A small class-conditioned image diffusion model, trained from scratch: 15200 steps.
Rows from block 3 of a small class-conditioned image diffusion model, named by matrix and row number. Rows with one number within an expert belong to one neuron, the router's apart. Each number is 500 + 40 x the weight over its row's rms, rounded and kept within 0 to 999. All counts start at 0. Numbers have three digits each. After the name is the row's rms in percent of the matrix's.
After each expert's rows are labels from the 100 images, of 14976 (inputs lightly noised), where the router gives the expert most weight on average: "colour at peak" is the nearest of a few named colours to the mean colour under the peak; "responds to" is what is common among them. Only what is clearly more common there than usual is listed. The data: photos of plants, animals and fungi (iNaturalist). In brackets: how many of the 100, against the usual share in percent.
# router: router (model.blocks.3.mlp.router.weight, 64x256, trained with AdamW), inputs 0-63
# up: expert up (model.blocks.3.mlp.up, 64x64x256), inputs 0-63
# down: expert down (model.blocks.3.mlp.down, 64x256x64, transposed), outputs 0-63

# expert 11
router.11 082:559571518496419499483516532468425553552525531463424514507515496435501483547525444514444498472535501493477501499487532502490480568530460490473484488528375502547548522492470531501496563530545504
up.0 119:437514517508378539487480497496408458468488525512467496487522497508484520515479422496492544440500495504516470509530462475507499315540454450581494513440476487499488515480444475446478461496480532
down.0 121:500491507485508528503481462491513484554504508416511427513518500447487489463508550497492562510493460508502487504514486500480505535520513507517492515573544493503425498457509477522497490529502563
up.1 087:464533438528484415486492558481500466535496495482501455494506505519533491473508412488477488468477467563537523500480484493501505488505507539515450498481483484495446529452540470486506530424476461
down.1 092:598442524491454514503491552522540482477507502553496453502522496430483497564455451500492457466502514492509464496460517494629497478423483532478432531456540494500506518527503520651526487465513540
up.2 099:521571461633455525513504453527490533506490475553586452511441496523489485477498475490432490538455470473490545482498506464518483575554466519444462531461464496569474521560523501542437533431519473
down.2 090:540527484570480518511453529516472500530491509618425495488511479545514496537478552503479473569502525483500383524510467505529497480500510486518498494388466489527554495500506523439519546480471469
up.3 115:541532586413502487514493454486461470477528492485529568522481485506483504498477447529524552457531475553484632500494585511481485484467531526524537488485476513559467489428547480491535541559515518
down.3 107:498483502501436553499512503477477459477509497503413461486500509479510489591470478499531507391497502493497434489524504495430482382506420454428470510466511510456497490403490555526491512502501495
up.4 101:471464511501539516488496524491487486486514530442480546481519541530526505493515393472416471470483514494535445515542503460478507502509495534478491542487486522462495490479503515529532492540485508
down.4 096:372522481550518503510483469499506483534500500478589527460530498592508516496492525487547491478492499502496376484484483509512492539517491446505495498522485498513524498578475490595510469469491507
up.5 101:463448532408534476486529405505550503461493564431524465469440511549521481529452492470534561470505517461473451506484501551491503609498553535518508527514413493466579544540445506522457505495526445
down.5 096:454532513539520495502506538507515537559494500544514520534531501515512507515605528512533449564494485503463551478496504490549484453495573474594509508535536500528468495443533513453486494513502487
up.6 105:571481485493458517508548550514468535500498463532530459538489502527572516481548575511542489466491517498498581525483503456512514665508466461433518499539488515548486536524502463512477479508470563
down.6 112:523478505475514562503509508507624520544503497621427484475493511505503501533472477501487460542507490496488467502518481507502490592471504519468517496533434513459505498547481510429483506483487488
up.7 094:477569515503584523499535475472576485513500559419447558523467524550488507545517445558478449456493524561558447462506515516485505530466522490513461486436476496524485511449459512583536481548489540
down.7 098:431454487518498553481459527506444470511501512540539478492500518477525494484506484494554486505501509473501544504483515522482512495516527499431549499411629503487515499499529537503465530481508501
up.8 103:553451524553493511505508521426516544482512493465474541461509496486502496497513595468505483498500487499494507550476528462515492558518509457450465473495534469528444478461590496494481470505514471
down.8 100:442558456484406558491480562524530494450508482543554512515514521451487495546474502474526545460508489508500517485541536490457511384540482481482496514565469494540563481453512480479503514506481548
up.9 104:538452541439434572474527438478482500517502516547663439481458536461504507514476565506459400558466503544492457487539558470522521552432460554451519468495593508492532471556500535518554506418492529
down.9 111:470471480583476483509480545477379494479503514439569420479498498497497462453504560486492408441517485486527383502493529511476493460512432535493520542492563495467470493457508514435556488483505522
up.10 091:452579509544519510507446515445452512472503465331489534479493484471474502434506549496540478493505503489497500501481554447535487448461511626510498520539445443420445531485507529527530506567504483
down.10 092:510466500575511521511504520528460481540518513451516543510529506410488511376509496489524439516498472486484400506528535513531508464490453551464460490563519504454533504544471508526468519547500537
colour at peak: blue (37 vs 0.4); cyan (37 vs 2.5)
responds to: phylum Chordata (97 vs 60.8); class Aves (94 vs 55); order Accipitriformes (38 vs 3.9); family: Accipitridae (32 vs 3.3)

# expert 63
router.63 105:474483491476534532501502482501536502480514405475587482517529539532457513491534485446480483456520477447502391497496450517598535445558445499489480541450527482520548485539456498535514494470485531
up.0 098:507484518414461437542528497536499510433491423530497437491502529500448477477436476512510499562510484441509527478486531472487509346530470574552510477594467511474524516489519492472524577548457500
down.0 091:447480472403534481508499506524520549493500530529436530417519500526518505465521554511496582554511501488528439497504408523457488500529518539485487527585442487424444505417500491447531510458493513
up.1 100:473544519497504491533484533506454499543456491494496547502482495451492456462545487508461527466494502533489544515515472579527521511420551526448435521490570506449474522484456473493515541495557492
down.1 099:458526510538479561487530557537440543460491452452474549494513475471562517511503531506579550613507518462485471534520530486485535449520511512529439477439504466500535447451519508547520437522525453
up.2 112:517544529413482490490459469498510527498518573496489438525559547505525447508508541526549444562538471566484548437539428478534504537523495542518465473405547506516442472515538488532499483429444495
down.2 122:546528481491540478477560510522475499548486487515517521500495500465503504460515569496511518515482492505507556526495499501506519550433492462494511518573482507542476501566481491480528548363517445
up.3 096:481466521507487511488490525440551521512490468527555458516526518446463483518515514506543490464545484507517538483514463508398505538407546532446423531584467459458457462458563540492518542573480505
down.3 093:618486474463398492534540482481520515527500503470449585532500548462474490489462489514529460514488489488480513488494549480423500362506620546470463464508459525564523507404479462534469527489493546
up.4 097:577517513516551504488533563526468512505531508509477511487534495503549476456506524479542494470497537438492424470486527444557464601586527472550583518537516510455518459441478437540459518490543516
down.4 095:393543490457579462517554476483573552528494538474538525510523487471470488481489449487540559537490445540509443483499454505481525441539607481488488492480574477500474508559497513477526480598514435
up.5 112:520530500537502535579489562505503458518429463543467538513490532522449459460468552476530566509480538513459513482474570500462519481545455422510523406496506495518509450476506463458515557447545504
down.5 112:524492502545537466428511522546463497571432447525503475477448562494541486516530613501518520480524518540503502444488523490507530501463499489510485451450511487504497496495464467471501513528527552
up.6 096:482470465452469414549479507530528518419506485492502461494495483481489565459479510477451557490544490426505493468505523520489499480552492481536417499527454547516515546490509430429476482498517484
down.6 099:523523475476476503495508539497525499473480476430433493495504511575501515601500603492478540579510493529496470496497453492488487459556542481482526502453509509525582491466522514562509546460523547
up.7 098:409486502530494534487459585564504515472518528516544468507446504464530485546468499506435448593494509557452411471538367507464480521551597492442470509490597515399504532506489519495510582395453520
down.7 099:457480513535500515510439479498477511480539502493545522519498494466513504501526499523492484537487480525495612486476462489436483504583467459506450521392494524582459480527475514395519557590483524
up.8 097:480479524478423445498423427515493526520504508504488548501520508509491543577435540555489454620449528409568488552552463481484509592535583481487480529435528496433480528485388450488516436488530509
down.8 097:538551515438475561470503472532492521508514523460571493485487489498443564493547415450425524572562460450537455517526560503497449475515551507488458514502521578553490463477548463535543414491517466
up.9 096:566539564516416537509461439536526464515497463516521544493502447490546495467504422491470527573476526479511492493515542515526504503543527462493560503481487476580486496528449447493474484487495550
down.9 092:503490518437481565512503562495499529529489510462530414489532481489485485471524494518533475476465450482513485473463498492516478555509522547445421466601443505488528507546499542515520475429495508
up.10 107:493393453472470480506513556514565505444487504523457491496446498514488472501546447518503535540497483532505516492539500496464499508504523528565503491512369557533541511602490503437486539537525475
down.10 106:496499520452466484495566526490491529495481506440545568456509501431515500516464485502486495541498522489491470490529550487473495538533547502521444502546502496556470512470508486522587533455496450
colour at peak: pink (26 vs 10.2)
responds to: class Aves (88 vs 55); order Anseriformes (25 vs 5.5); family: Anatidae (25 vs 5.5)

# expert 25
router.25 094:527535521474479424470541512488453512491514515488494500504489501492476474504540510528557502504528496481512447496526473489524476391556413503484564519546462511559553519505467558425433489536498477
up.0 110:514484514482326560510524507506529534481500464549469455497479474528503511529532441507483567572482485474489399458502487483468489653452416439485513465554483521500501511584509504526427491474500401
down.0 113:632511525490521420510576516499491466450487512600449563574511495512508507526503453490489530430483505504495542491480540493526495377475578390522569509521531492444450518499507533524504518467512493
up.1 104:495480495532489530473567501471390556459512500470493448474473499500448485539488494497570618532512525494513479483469573514508511621550475459489448482537484461543509506429535491559497500531485520
down.1 099:502522511438453486497507497479540525488506515507476505541543502510500516563483462497475514457485507509507482497524508515502513614532523461545503514515395503435569509423486470452515439489479461
up.2 083:519453496567471509500479581520493524513499506511532548475545513502505553443502413479424498529485473518456475428477546494514483572437443519439560490463605470480513519544500530527440434498473489
down.2 091:532463460535574516525506446480468483442534526504471436459513484583453525502491567502520482475509488553514518489497552494528515422537453574497505495466558499436511527493498484519537442499494485
up.3 107:569492483439476447516482511542494491426509441544536486522493518489472468537530537501453557426512514531514519457512567500503515497510520577463531462542489501581520519491468508520520442438517554
down.3 103:544522557407395467482492498525467524581501500477467509467499509505487500430519544500445464520458466537478463442479473487494492472539511497439465489458483511559479525497477512455499539530499536
up.4 096:557618582590489576497485472524498519548504478511586509481410500498465483609462520538461419459520516471503591500515454496489489531548527514497511536486492476574486500452496490443516519511481428
down.4 089:442468511543482587518507520527501466516489510531468501409479531474500499556528485505518471475521540548516466521506509495453515452551500528523527524549397468558513489449528513506558559451493491
up.5 094:479416492440430460566452511520495486492519532509419479486529467483498446531501455512543506512494506618521473499510536503484484630517512488512560580494533465585524512483443512532545549567520474
down.5 092:497440460495512559504509564467453472485534519459560529533466524500498498504543534501481444497525477463521398506459528523516501463450581491558480542627460509511485513539500484542540512491499550
up.6 113:608523493522579430521519432510476484508510510513525505537438479485496517476509503539447519609490491470486557547499544500457496649516529498456559547476530524609498506468564507554501494463507443
down.6 113:623495514527336544505478482490504516545505488529535455532497485458463500475540503520491492476471516474506564486484533503461492405519508494547546477416435527578496486354495491440512475586510456
up.7 097:544507486570586456471461422460398513481451494475450474492477507466462521485459432479467531521514482467451495489492484475502505520520447503558504511458429469467512465453484524496532490469509489
down.7 105:614521544463462511519572498474504471463515530483509477508532515496474498494474523497463525478480505438549517479532528503493496394500481546517511547497563532512527474540513476469538452557492548
up.8 089:479510517535440510520500571507555494451490513435559572478485518493471466445478447475555556421565515579474534535492523505504511523566520519503513437513416528512472568461517458590539485512557543
down.8 086:519496507452450523487469518530510484522549480522392529453484492464515516448500506489487436385516509485509423485472513485517494431510524559495540504498574535502417484450489519456539448489544540
up.9 104:545503478605498540491514473478470496436439508412583460526492458514533504519490467477378508512477481556525570513501521534460498475478457490501532481452407509455498500529521472520511469532507499
down.9 104:562538518453514519528528471519562434484497496496409518506453475547528520370504482516468487443514530472502423516499440506511508466489529481463548483465534505463550504469490479487503510487520536
up.10 102:461432518499375552501482465539621537504514523468485514494568534497463483545565472513515511437525514504492468482464476491482472540473491461589381494448535471485482475471538517506453512385503443
down.10 104:465602550465505474527534502515424499504502517483536533461497472457495491471520534505552546454497498497497482513493500486519497401492456535466481484464607490507486487521511506517517441527503494
colour at peak: grey (86 vs 49.9)
responds to: phylum Chordata (100 vs 60.8); class Aves (99 vs 55); order Accipitriformes (44 vs 3.9); family: Accipitridae (35 vs 3.3)

# expert 40
router.40 107:505497509518531486503499500495554577521482499480521480466526491457611533435442524447476541495472556505432478524572513510519460568529489447508515601538519449514468495477451448505530500586516526
up.0 091:505503521487524510501520518477499501482464564447436532501491514511504532460492501510400503479497505509478542524506557420496445388524499487460479464504517544459488441595510591387544514570553509
down.0 094:546484522544519525532475575516535529480522489384442536485470470500491428501526468439466491500471585478592505507467549498509461560510571451499520485466514452462508473475503468571504486560460492
up.1 092:530515482486528382515553472500575470509500521437498525505440431531481533471520492545377512513564457453412559535474422443503490527467437548489477472517515489563475443532528442543520485446475502
down.1 091:487472520546508457509565480500517518564507494406550527511487488502480524569473515520463517516496527503452539522471506438429537562467415431453487484512548463497493483486494520502502463496492542
up.2 102:462488497534553564493474484531413488448481477519551440495530468487521441466480473468538523515501476546491508490479517619498544505578500475461467512472529547411467504520511503471557503516541526
down.2 103:477496508537419502498487505488527539497458499470555480486489497459438466494510499465469487557548507453517450505480508603473592571507485517548523545519417628447531450474529442490491533504390492
up.3 099:530484507525537435538490484456428517525492473565539484489504571481433575490487491523476537415479484491474405525523420486494479389536431498492573432537477464508535495520484558491518472595516510
down.3 104:523511446487570435525513552552478495484509521460519547493480533525504522522513502510527485519450523486445389551505547471474484482537508534496540491502478428534541478509482487447470498586520528
up.4 106:471526503532534503491528472457476504555443555470488474489501423497502490471495564493506453521452553532545641509507520426506524511508486435465550432408489516480490554522509444442511526490478514
down.4 104:465490504520455602507452505491534503410588460506477461474441511519419465497482491505463561522514512588488456482481414496509485444505432503492489510521571543538478543524509524564514518559513513
up.5 100:502457511471531458542518531598508476428545397526487563499480503539490532479552484559498542423435488477389494529494467525485499511509568489545514489487435515481470431564470457502489510476579476
down.5 103:540475466500545385491524538561434503485495526500543483579445498530479531519533423459462473456499518468548428527455471444533526502642476488477494502490518521596528429509468504538418486494391483
up.6 096:465569547554521521452501519582445498483521489465546558478472555514442554490605488449514454501494524562410597541492510567485441575527525511514431494455469512495431388504467528496501458443542575
down.6 094:477522464462424542524522545539497507456516521580513468527476459486528494557530423523562478539504485521567536479459494494502499503500531437490484457609542475511529448485511561454504518562510540
up.7 103:460481516516524490501530523443573505514512514513506520507510493484563522502508526473425481503453488514488509460532484427527526466403502502491507562499567466443481581541467514554482541543437479
down.7 098:635499494485487433521481531521442532493483519443509523529486498505535472503537499490520415487474453520536482496499492521488507418446521477503572500464381527538572520534480469453471473504513541
up.8 093:502470487512610520565513593563435504535555447583507481479514456502487489473538495481556561504461467505561396486462408534497572571455544490486486512498510580472508490477481529473478516571474463
down.8 095:555524488494580503499479472540552524468509484542470574494507569495531495528543559544527473521523495499506539579479563552520534585570570525522419483490516531543489556486514513490507483492452550
up.9 093:495550511506448562467578468540557487521467568506551532490511545488474599471501467490550504544537515492512440503467462546467483522564497502542456451484489520518446479556510480543490445496486519
down.9 093:570487487512472552550546446575469490507541534496503477568516572485529564475512512510495523537524538472500592549516538468457481494551460429559528490461467513541519497515492522479525469552474550
up.10 100:439522512524496515528497441515379519518517527381561522523523543467466494468444533483492489489490475512478521599480449500499485468524497545585501514564474508451525479478508561509493477544497526
down.10 095:562525506455485445488449525511548485506514493400501514511503469514508433549526439477510502491478468493563510467491512510478506449545506423536545484499506519608558533531486489473472539535525536
colour at peak: brown (79 vs 24.2)
responds to: class Insecta (66 vs 29.2); phylum Arthropoda (66 vs 30.9); order Lepidoptera (40 vs 13.7); family: Nymphalidae (27 vs 4.6)

# expert 46
router.46 082:553519547508506490504506483389450492476500442530479484534484477445487491512524586437489451566478521455490480495522539522476503474539459493476544516512491486555512556534522533427448476531491520
up.0 107:525439434553487496504478503498608444477526461389521476524508488520442501603503452503556504472534514454589545533527540464508503495529561498530534508440477525548520504490481441529469454417515488
down.0 106:435524535520448463480486508490429551511506507420466553481477500480495492528477523492450478503499523492491537505466484512528509526525484495547507523487525498553489501560500489462550490530493453
up.1 104:476513518581381492526484441467483519489512537526509479462504503499504496476523409558575556453516526475507461465478508470494504435524482561525500495517521515519504529547490449474485394531495462
down.1 091:407468533544497491492515533527454524520505515669529557550517518510535510599520457479488511538464581493514503489506509506457498420410532435515474521549438492508483503537503480509446488534486512
up.2 111:542520454509479514494500502498479488496491473495585546518557476471461480543496568489419543480499465463506486507552543473489472296582465527534456510521521487450488519487515479452544492481513528
down.2 108:406442495603490455476493532509475505527494507553543482430529518462492507488510498483572464560481526503506566484518477488462517505606524526428450485547385499497493501482489472503462524570483479
up.3 094:484523457573495522514513546484532541526507473513485519526477501426469519525474498501492473544465494499485514538490506503526485543533491464470482502479550485544492503484513518534501524483498571
down.3 102:584479493468419486500493512513545525527497492495453512542497502464500500533505520505484493526516496529518472485471514495562502502575531499539492490505525475427480499567504493538435529516486566
up.4 096:426462465563424517542499545498420485533494536434521528544547527528479426484479501482512422572492499465505557488514526526491503562620485498477557497503419477477482491486512517442523526603519530
down.4 104:433483512525447522501525495451542490544494488521448551476471480491507509530475500507478500501490557510503473488526483494418495460507479481463513489428571495523548507403502479519488470456495527
up.5 089:505552579466436498516505560528478482466524529499544585501439434481469498480549500532483470537495525600496504506518480556521506492495495443455551501559479497416507508487471510592475536548517530
down.5 099:531519480464529492478511521528537484495515512512504439498513468500532504470500468523534487557492443514519531504489497519510517471501516534521497518581500521456541508528509505492524507388508542
up.6 106:432481474552538506500506529483412459470491501565465456495503486469458507481447477492492485508491517514480460473510475514519519459505488503584637514492466487496491554447497499433520577541513492
down.6 109:454462489497498480494487506505506503479496508609521526527471514565508484421517514503488507538504482493502412491501528512510502544481486468466521502447593490517474498441504515487505498534512531
up.7 112:423505507509509582493458518524446532504531525622488512486451494505485505544480523500473567557513523555482472449468487516474488496518450499493447512579535514517473499551474501497511485488491495
down.7 116:492516503510519465491506522516509517579489489629483522549453482456537515564479471507512474573493538521504531503454536504516500480512523455482511499454465522495456501509505505532492495547502505
up.8 102:510556536540540529451558548528425507490494474482523503481505499550493479486483456499483526408496501504532434494473517501495513432429457530469478492491423549540460481452453485467562454520488418
down.8 104:455446484563432537499445528528477510497480509522509443510523502543522496423444537496584530435497504513491604482488502509477495447590504489469538521522429480469508506418478532514549478458495536
up.9 098:527431506494513458493470634460498497464515523432498394536479495541496535603503556537510460482571470539470581517578483498528507431486520518542514518476547445576470444527482535506462480520502484
down.9 106:537481470510529427476420495530522471445477497526484463545515538509506498509504440475558422428504526553506565487482528505438506533526520454478543468517455477549529520439537467504525550394494456
up.10 099:549476500527434521463527441527354514472529435524590410503467550512525501518525487459524529474504502502494497505519609546473460537487505477490540502465508486472511513581536517507538489460479482
down.10 106:469551468510505571520495564539517488516511500589360447517495515506514514527503493507483548517496492502494495493564466497457501420446527489473479523514430489442488498484486507460525522528486444
colour at peak: pink (28 vs 10.2)
responds to: phylum Chordata (96 vs 60.8); class Aves (91 vs 55); order Charadriiformes (34 vs 7.6)

# expert 62
router.62 110:483468489530511419478555485525490512540423522575495458506547525545505490523465477503451459508537568453505531418523580447575523524502455538471534488487447437574554492514485488452438455453458427
up.0 092:549498503506511514531465438460433474482467465527505486501549444470467556487458497446549585553573518449530443546500514543505493452541521453467488472561480514527474511480479505570473469472526603
down.0 094:474505493531480476540533506433512486485485511465494409501436477472475498565500468491473491483469498550475387463491514483493498527425514556450511520478542466460470483476469506560406478492486497
up.1 102:529532524388471490470451451481589531552541538589445395526515493483523506518492497459552430425518511540504595504482577525480515472581475556520534520533543518474493485497580522547448497432517539
down.1 096:573456560571525475517421552507557488551447513448505503502479516494488496501498447490583510520505519518497375521495523513547533413474479438562486492475473478473465516524494486504469489461488550
up.2 099:442493501481432443499464521499619538475464517489437443486451493450465518610470474480447498435454511520453480576483503553480460529480512510474495528561617468493566481480513470447472534485497547
down.2 093:587499448520563405516523506479397472499460504474585517563436516533510509501501490521483495532517486490529492485496540516453504470548486537506530518480527494482475485524493520519520487447502458
up.3 089:501481480459478490471485505437571465469440487464467500529507498495522521414511540491490466387503502518497532530526551429529489442527470497526467548475509527523515534521527444512494488536510541
down.3 086:531515500506595448481484532524559495522476497559463492475522493550527524413480549510347552511518489541477529489516515508462499487600509410499468520469412505505538485455492516549569520511505495
up.4 093:519502499476526475491554468496532510495463445410556499488511501498437523477467520501460571570502505536446590526487585519505528473489471500525510457476498520526509530467485502451548540461500594
down.4 090:485467472500556496487447458483458516511498473453429567562446549494500517506493565514445498424488445576515528522546546519486529465584547441515486487589506474468447470513468508461555500469496462
up.5 104:453477508529544509482516486473537456470494478429471467507516477471556518548505545488460494535551466547481505502463497473468488483520528550489476554601425557440519459446463552492522519467503557
down.5 101:435469468506476483503511468506508497450500496431469514500592494503450497529486476493492528441488466478480470515486514512520506555474533521471497488406458503529468518554488486462538527478506459
up.6 095:422527532593529605511513526528530535554514531410480474517418489456543445532505425470494474502487523516523509554506566593488490489455568495471458501514523574540510519464514495540551491468512486
down.6 095:376480471510534502532519522534476537545454483403532527509523493433451520535511577489473579528490466510492549489499554509488491523543526491469374518531442489482500511559463461467483556562500406
up.7 093:566437485455545458470520467455477515499500505523419543514538436470517502578517540478563497513515521546545557478471479480525517415542478506497497484517583521496486463441494500554522508494473474
down.7 085:517449502495439450491489565480459497543491500481522527470504500567486496586577540517442500534507498503470509505485491493451468464448501524524440489432468484513510516463508451482466506463467473
up.8 106:467509530533542487486491555491564471526513488522553502518526417537502558513530495516501461498509480483459374483526539467557461529476496512494502489544521555600517504531524443525503455566479515
down.8 086:461531509455590497481497541577437469490467503476428433499507530535522441546525472491430486488477469481521522499521462548438496618470480498491510519493494494450461538503519504488536516514527500
up.9 118:505523489502392514417476495534407488496543518422486524532486462471443562502564456474506444519474522529470530527512457481541431549479502496575420483426558493491398531531463493363520467513552556
down.9 122:464495526456586464442486473525519480523499522447509557468517496486519419448438511502511548470497483482510427469505468546457516545495485511512552520484660531490470517519520461449534451471474495
up.10 100:484452510477443409497470467495498494437510471620465459458480481470487523516471511517480533522504512534485527475508535458555486501492530494439468478424479523586439491509505501536594463434498568
down.10 108:447508490523535485496511475576530513502537477566465467450476509501518475492513533503511435540444523473519517529473484557451508519460478509514515509432486517503516515512499535535553466552533584
colour at peak: grey (77 vs 49.9)
responds to: order Passeriformes (58 vs 24.9)

# expert 17
router.17 107:478512513508462591530544444503577497552519461531580479519505504477533518522524484485557518411516534535478532506529568486491482477575453495513530475539586507440519518434454485456511478513486558
up.0 105:479567470602552498523526462580368505518576538506529556504517605438514525429503474506428445555475538534458452499482488526504517408536450491496448557581516436483543473515501493508535522457497488
down.0 097:631519502432493470497520614535493513488498498473478427509498493531532496454503515495559481448485549527511577513468488497500511366422475442450554501391559491555535528471492523424553501485495523
up.1 105:570540523365455436518464514534569504501471547528409474508518495530502466539456478551560488457486538498530585502480550506548512464583521494482521564478548532458481504530483448508459489496505455
down.1 106:464531491473478506507469540547345476447490479478573461532578476556451449455504487496485477551507484472507623509483432475533503474475463441493501493434481508574539473602492500468507541503499522
up.2 088:521460494486562434491453561466408500539502447595479448500521480519530513476475490492559562593469515477504418516478456495557505476556488538489493519581466495495518506522448498499489464424470501
down.2 091:468499535475571550487461542502580493560521478517532523515452488482534509537518481491528461499485492504514504491473435483539530475527463537492546470535500484529539501499482496528488517538495485
up.3 095:482538445565495490458558569510427522520457547494526472510451488531502454466477504508504507508503480430453474465513526478514499502560449517376550486503425494488519532540443501499503477531502456
down.3 088:515527504481513548536510469527509475557483541491485530527490524470441539507489522489504662511515455488493539497483428514492476512453488522494438503401474500547560515468476502512499512504520426
up.4 128:500540530499531450496629548546421538544495528472581516514530500531523510405541465530541535620517529477496438487496499571508516467517424495457590520560506490546439503492488498445430498505496440
down.4 130:509505511490500520505494464426480501558539509526433583523550494537479499450444558498452538423517523524516440533508526509475512513459549537522465494525533507331535482515490498473479519462509493
up.5 094:496478520515529479483445514503436527561529514458532600492427460501572487503506441480461521516548491488453507558498510515488460621553520496499480480543442477489477427472566496526553450507470538
down.5 089:406465536513484491495520468536451542492466507545520540494433483530483479506482475463473485520405537570412515568476510533514493530495425527496446591446469455383491580481518506464601519455473444
up.6 089:469502491519550453491540481488478483396497521521505509521506549519511509496446449515533507495546499494524385510509519507432483571458476524512555477635530500426508525493487471562495453531524508
down.6 086:578525512451400465502503576503399533410473485561489479472467498490546499543507437509519459433464510507499406521508560523465508521542436562565490510525470450500477509579490516508503525516485452
up.7 093:505405517463520604530526331437391498466461524408613490505494482476492516539501439516528438533510518588510478529498556450502530500480488520534526495585559496498479527511534551535537541501515543
down.7 088:541490494506538512497535512539555485500486507468432442482481487537535482457493454475576443433506517504519493476489471517526482465513588441551501497531508482518518488548502509512492519471520516
up.8 090:521503475604483481473460555474477513526508523544440524512486507518486545444532545516504517540511518540524460503489519537546515392498489541463528483471520483514460476531475480496448504510478527
down.8 100:556461465494518514499539488466457514482482488505535512474458499502468531458487538516532536485492475499495586511472545523488517432543536528456494503546577502525455507468497475456491494486510458
up.9 089:445437511553547517547536428476565552444569525431481487472529507488512488467498467471527552556433533502459575524488508513596475599448520508482502507595552495533452481480507522481519473480467495
down.9 084:424538522520444454539505409490522506558494534456539473506514480462476454436504515527505495506497493515532507500477512478481502425470474505538457501530536496506474494501527498540578444448492560
up.10 095:429434466531444486488554592495604495472478491478514426508466453501406492507517456538454525534511474465510386499527523567489514505557470512540445540517539471472532532484517515378452509508473486
down.10 095:444533494537540484482514552505520504485543465533515477508501496480524502423466478497510461547508517543505539496491473556539495434454543374499480511526560509538534515540478503529419594599537491
colour at peak: white (41 vs 5.8)
responds to: class Aves (83 vs 55)

# expert 42
router.42 116:519544413487544470536470550483535558544529528448458492538517471542520445558535484516487461482515526472505534492522536498520505564460480512535501524425414495487548487553482449572563428493491506
up.0 136:387532586539470571508503471521564503443497489506557517479489525500522486435442483472501524482505519474478521522481532483536493532457545451429529491671482467478477512446515529621504521553487501
down.0 146:500532520477570428507531449498526503519477504425539499494512502542500498525503495492468440497512494523513437522492512517522502530496517527516525507481581507489472503541515534523502510532507510
up.1 102:459524580512484503476470398449602526464440442520480474498545509530491567484526496509498529539494519456526494426489510524444479643479570523476514554540484432493479472509529480574440511545504517
down.1 098:507502481490520504487543505473495515470515489479549469526488505499495511518526501471517451498473513507496519526501536531384493552553455528431477506462616503449509507488529468484481431524517510
up.2 105:519546510508456502420544496530499479483471472480511488508504475493456452486508435504474541540578494468543551496497521529491510444484508504480461500449512526482435546504493507498545524498533492
down.2 109:458501519538532477466496431497484473434533480524459498509524473503413523479577434466474375475523537467481566468489380486411519441428537551488502498540601515559485488472489524457505499506511509
up.3 114:501479504547470470469542505480576513506514534462536490471463511515541550521456533490576488567523527478506586465501514472451456551474533488534542503470470539473483464503519454449468501537549445
down.3 112:546460494481502467495449500497500509559464515495480583514524524542431453528555458507479523558512475492447541515480551482504525539475439497530501464641494483447494505508481501497435550526471495
up.4 095:485469507495462516390554585517422517526535534565535465465513499526449532548475502611512466488504512498378519480515480429532378572497472514469481481544504520503426539485452507526508497472505448
down.4 101:521505502443489536375535528454457483505508519489482471514493492470523525522438452508423485491501482485552449493461458516489524515441500554499479452576524545413431492510499487429524585495504473
up.5 097:553544492591468464512496512455613486422490432464505489453512494592451498468508585520531468550471515421463482459496402510533498528454413509562454569434516494528496498528502478499497522501534486
down.5 099:526507443501580531490452521509527482507494486524571528512544513466483471465462474506501540539506464545510522497493574518512515509532499510525486510496374486538483514392502465382489499476485473
up.6 093:467475539446496473503503509490457520496507538499568505505496521538494549514508482512511549450531506539541434497468438480520551420476483423536642465520529481492479526501518527384506485509504527
down.6 095:518474502513518397490525459495524478508470518436494496491489519550519437444533505491489496543478508464547460493506449502413477482554507448509531598467624510455513550517492502562438467539590507
up.7 095:487401571424477541495482446491489503485512479506527455490527451494459500447461464521567523525506488526483523486486539484517527549522519543540607456519560518556410508438530506550476526505549512
down.7 092:489552511444469464483539524477489525495515524425527552412478548553508502482454509466478453420479496527492461506550468499511492489553522557483496531437527514480519509494522474528542471414487495
up.8 103:556468509527492495565497539551532488504479468541503530497485476481520544536540523445574532427443512496452527508479538467493522541458478435491441537430533527534493509516554486473500554504492479
down.8 099:527508495523539478521500631540549548431540480540442493532487458464507544490499491493560511421509516495521469466529567510555516501540486538500516506546457530507535460511515506465560481523501490
up.9 087:436481481560537505557482600537501457486521479496527504524506519497442459446514458461471512535493496482470483489461526510526545416422555530541515432492549495475462446570569469558542562532527538
down.9 092:509531525492461547549508503495505510497524515532530490518508503474458524477470479463653461459514495482484474484486490458547442521578537471467505568427495506531473548489511457469509531500484510
up.10 099:507480520456448464511497510513598510542522496616409506492523548476526456572493545560529461479456493481515498498474411501510524605461493467525514497465447535604463486530491520534465490460546507
down.10 085:516574530440453466519515496489335500506503522497606513434526486486487454489517443517456428437512494472519571508472476517540498523544496524443564491530569508584547517482515457548458540526496427
colour at peak: pink (51 vs 10.2); purple (28 vs 0.1)
responds to: phylum Arthropoda (95 vs 30.9); class Insecta (91 vs 29.2); order Hymenoptera (33 vs 3.5); family: Apidae (29 vs 1.4)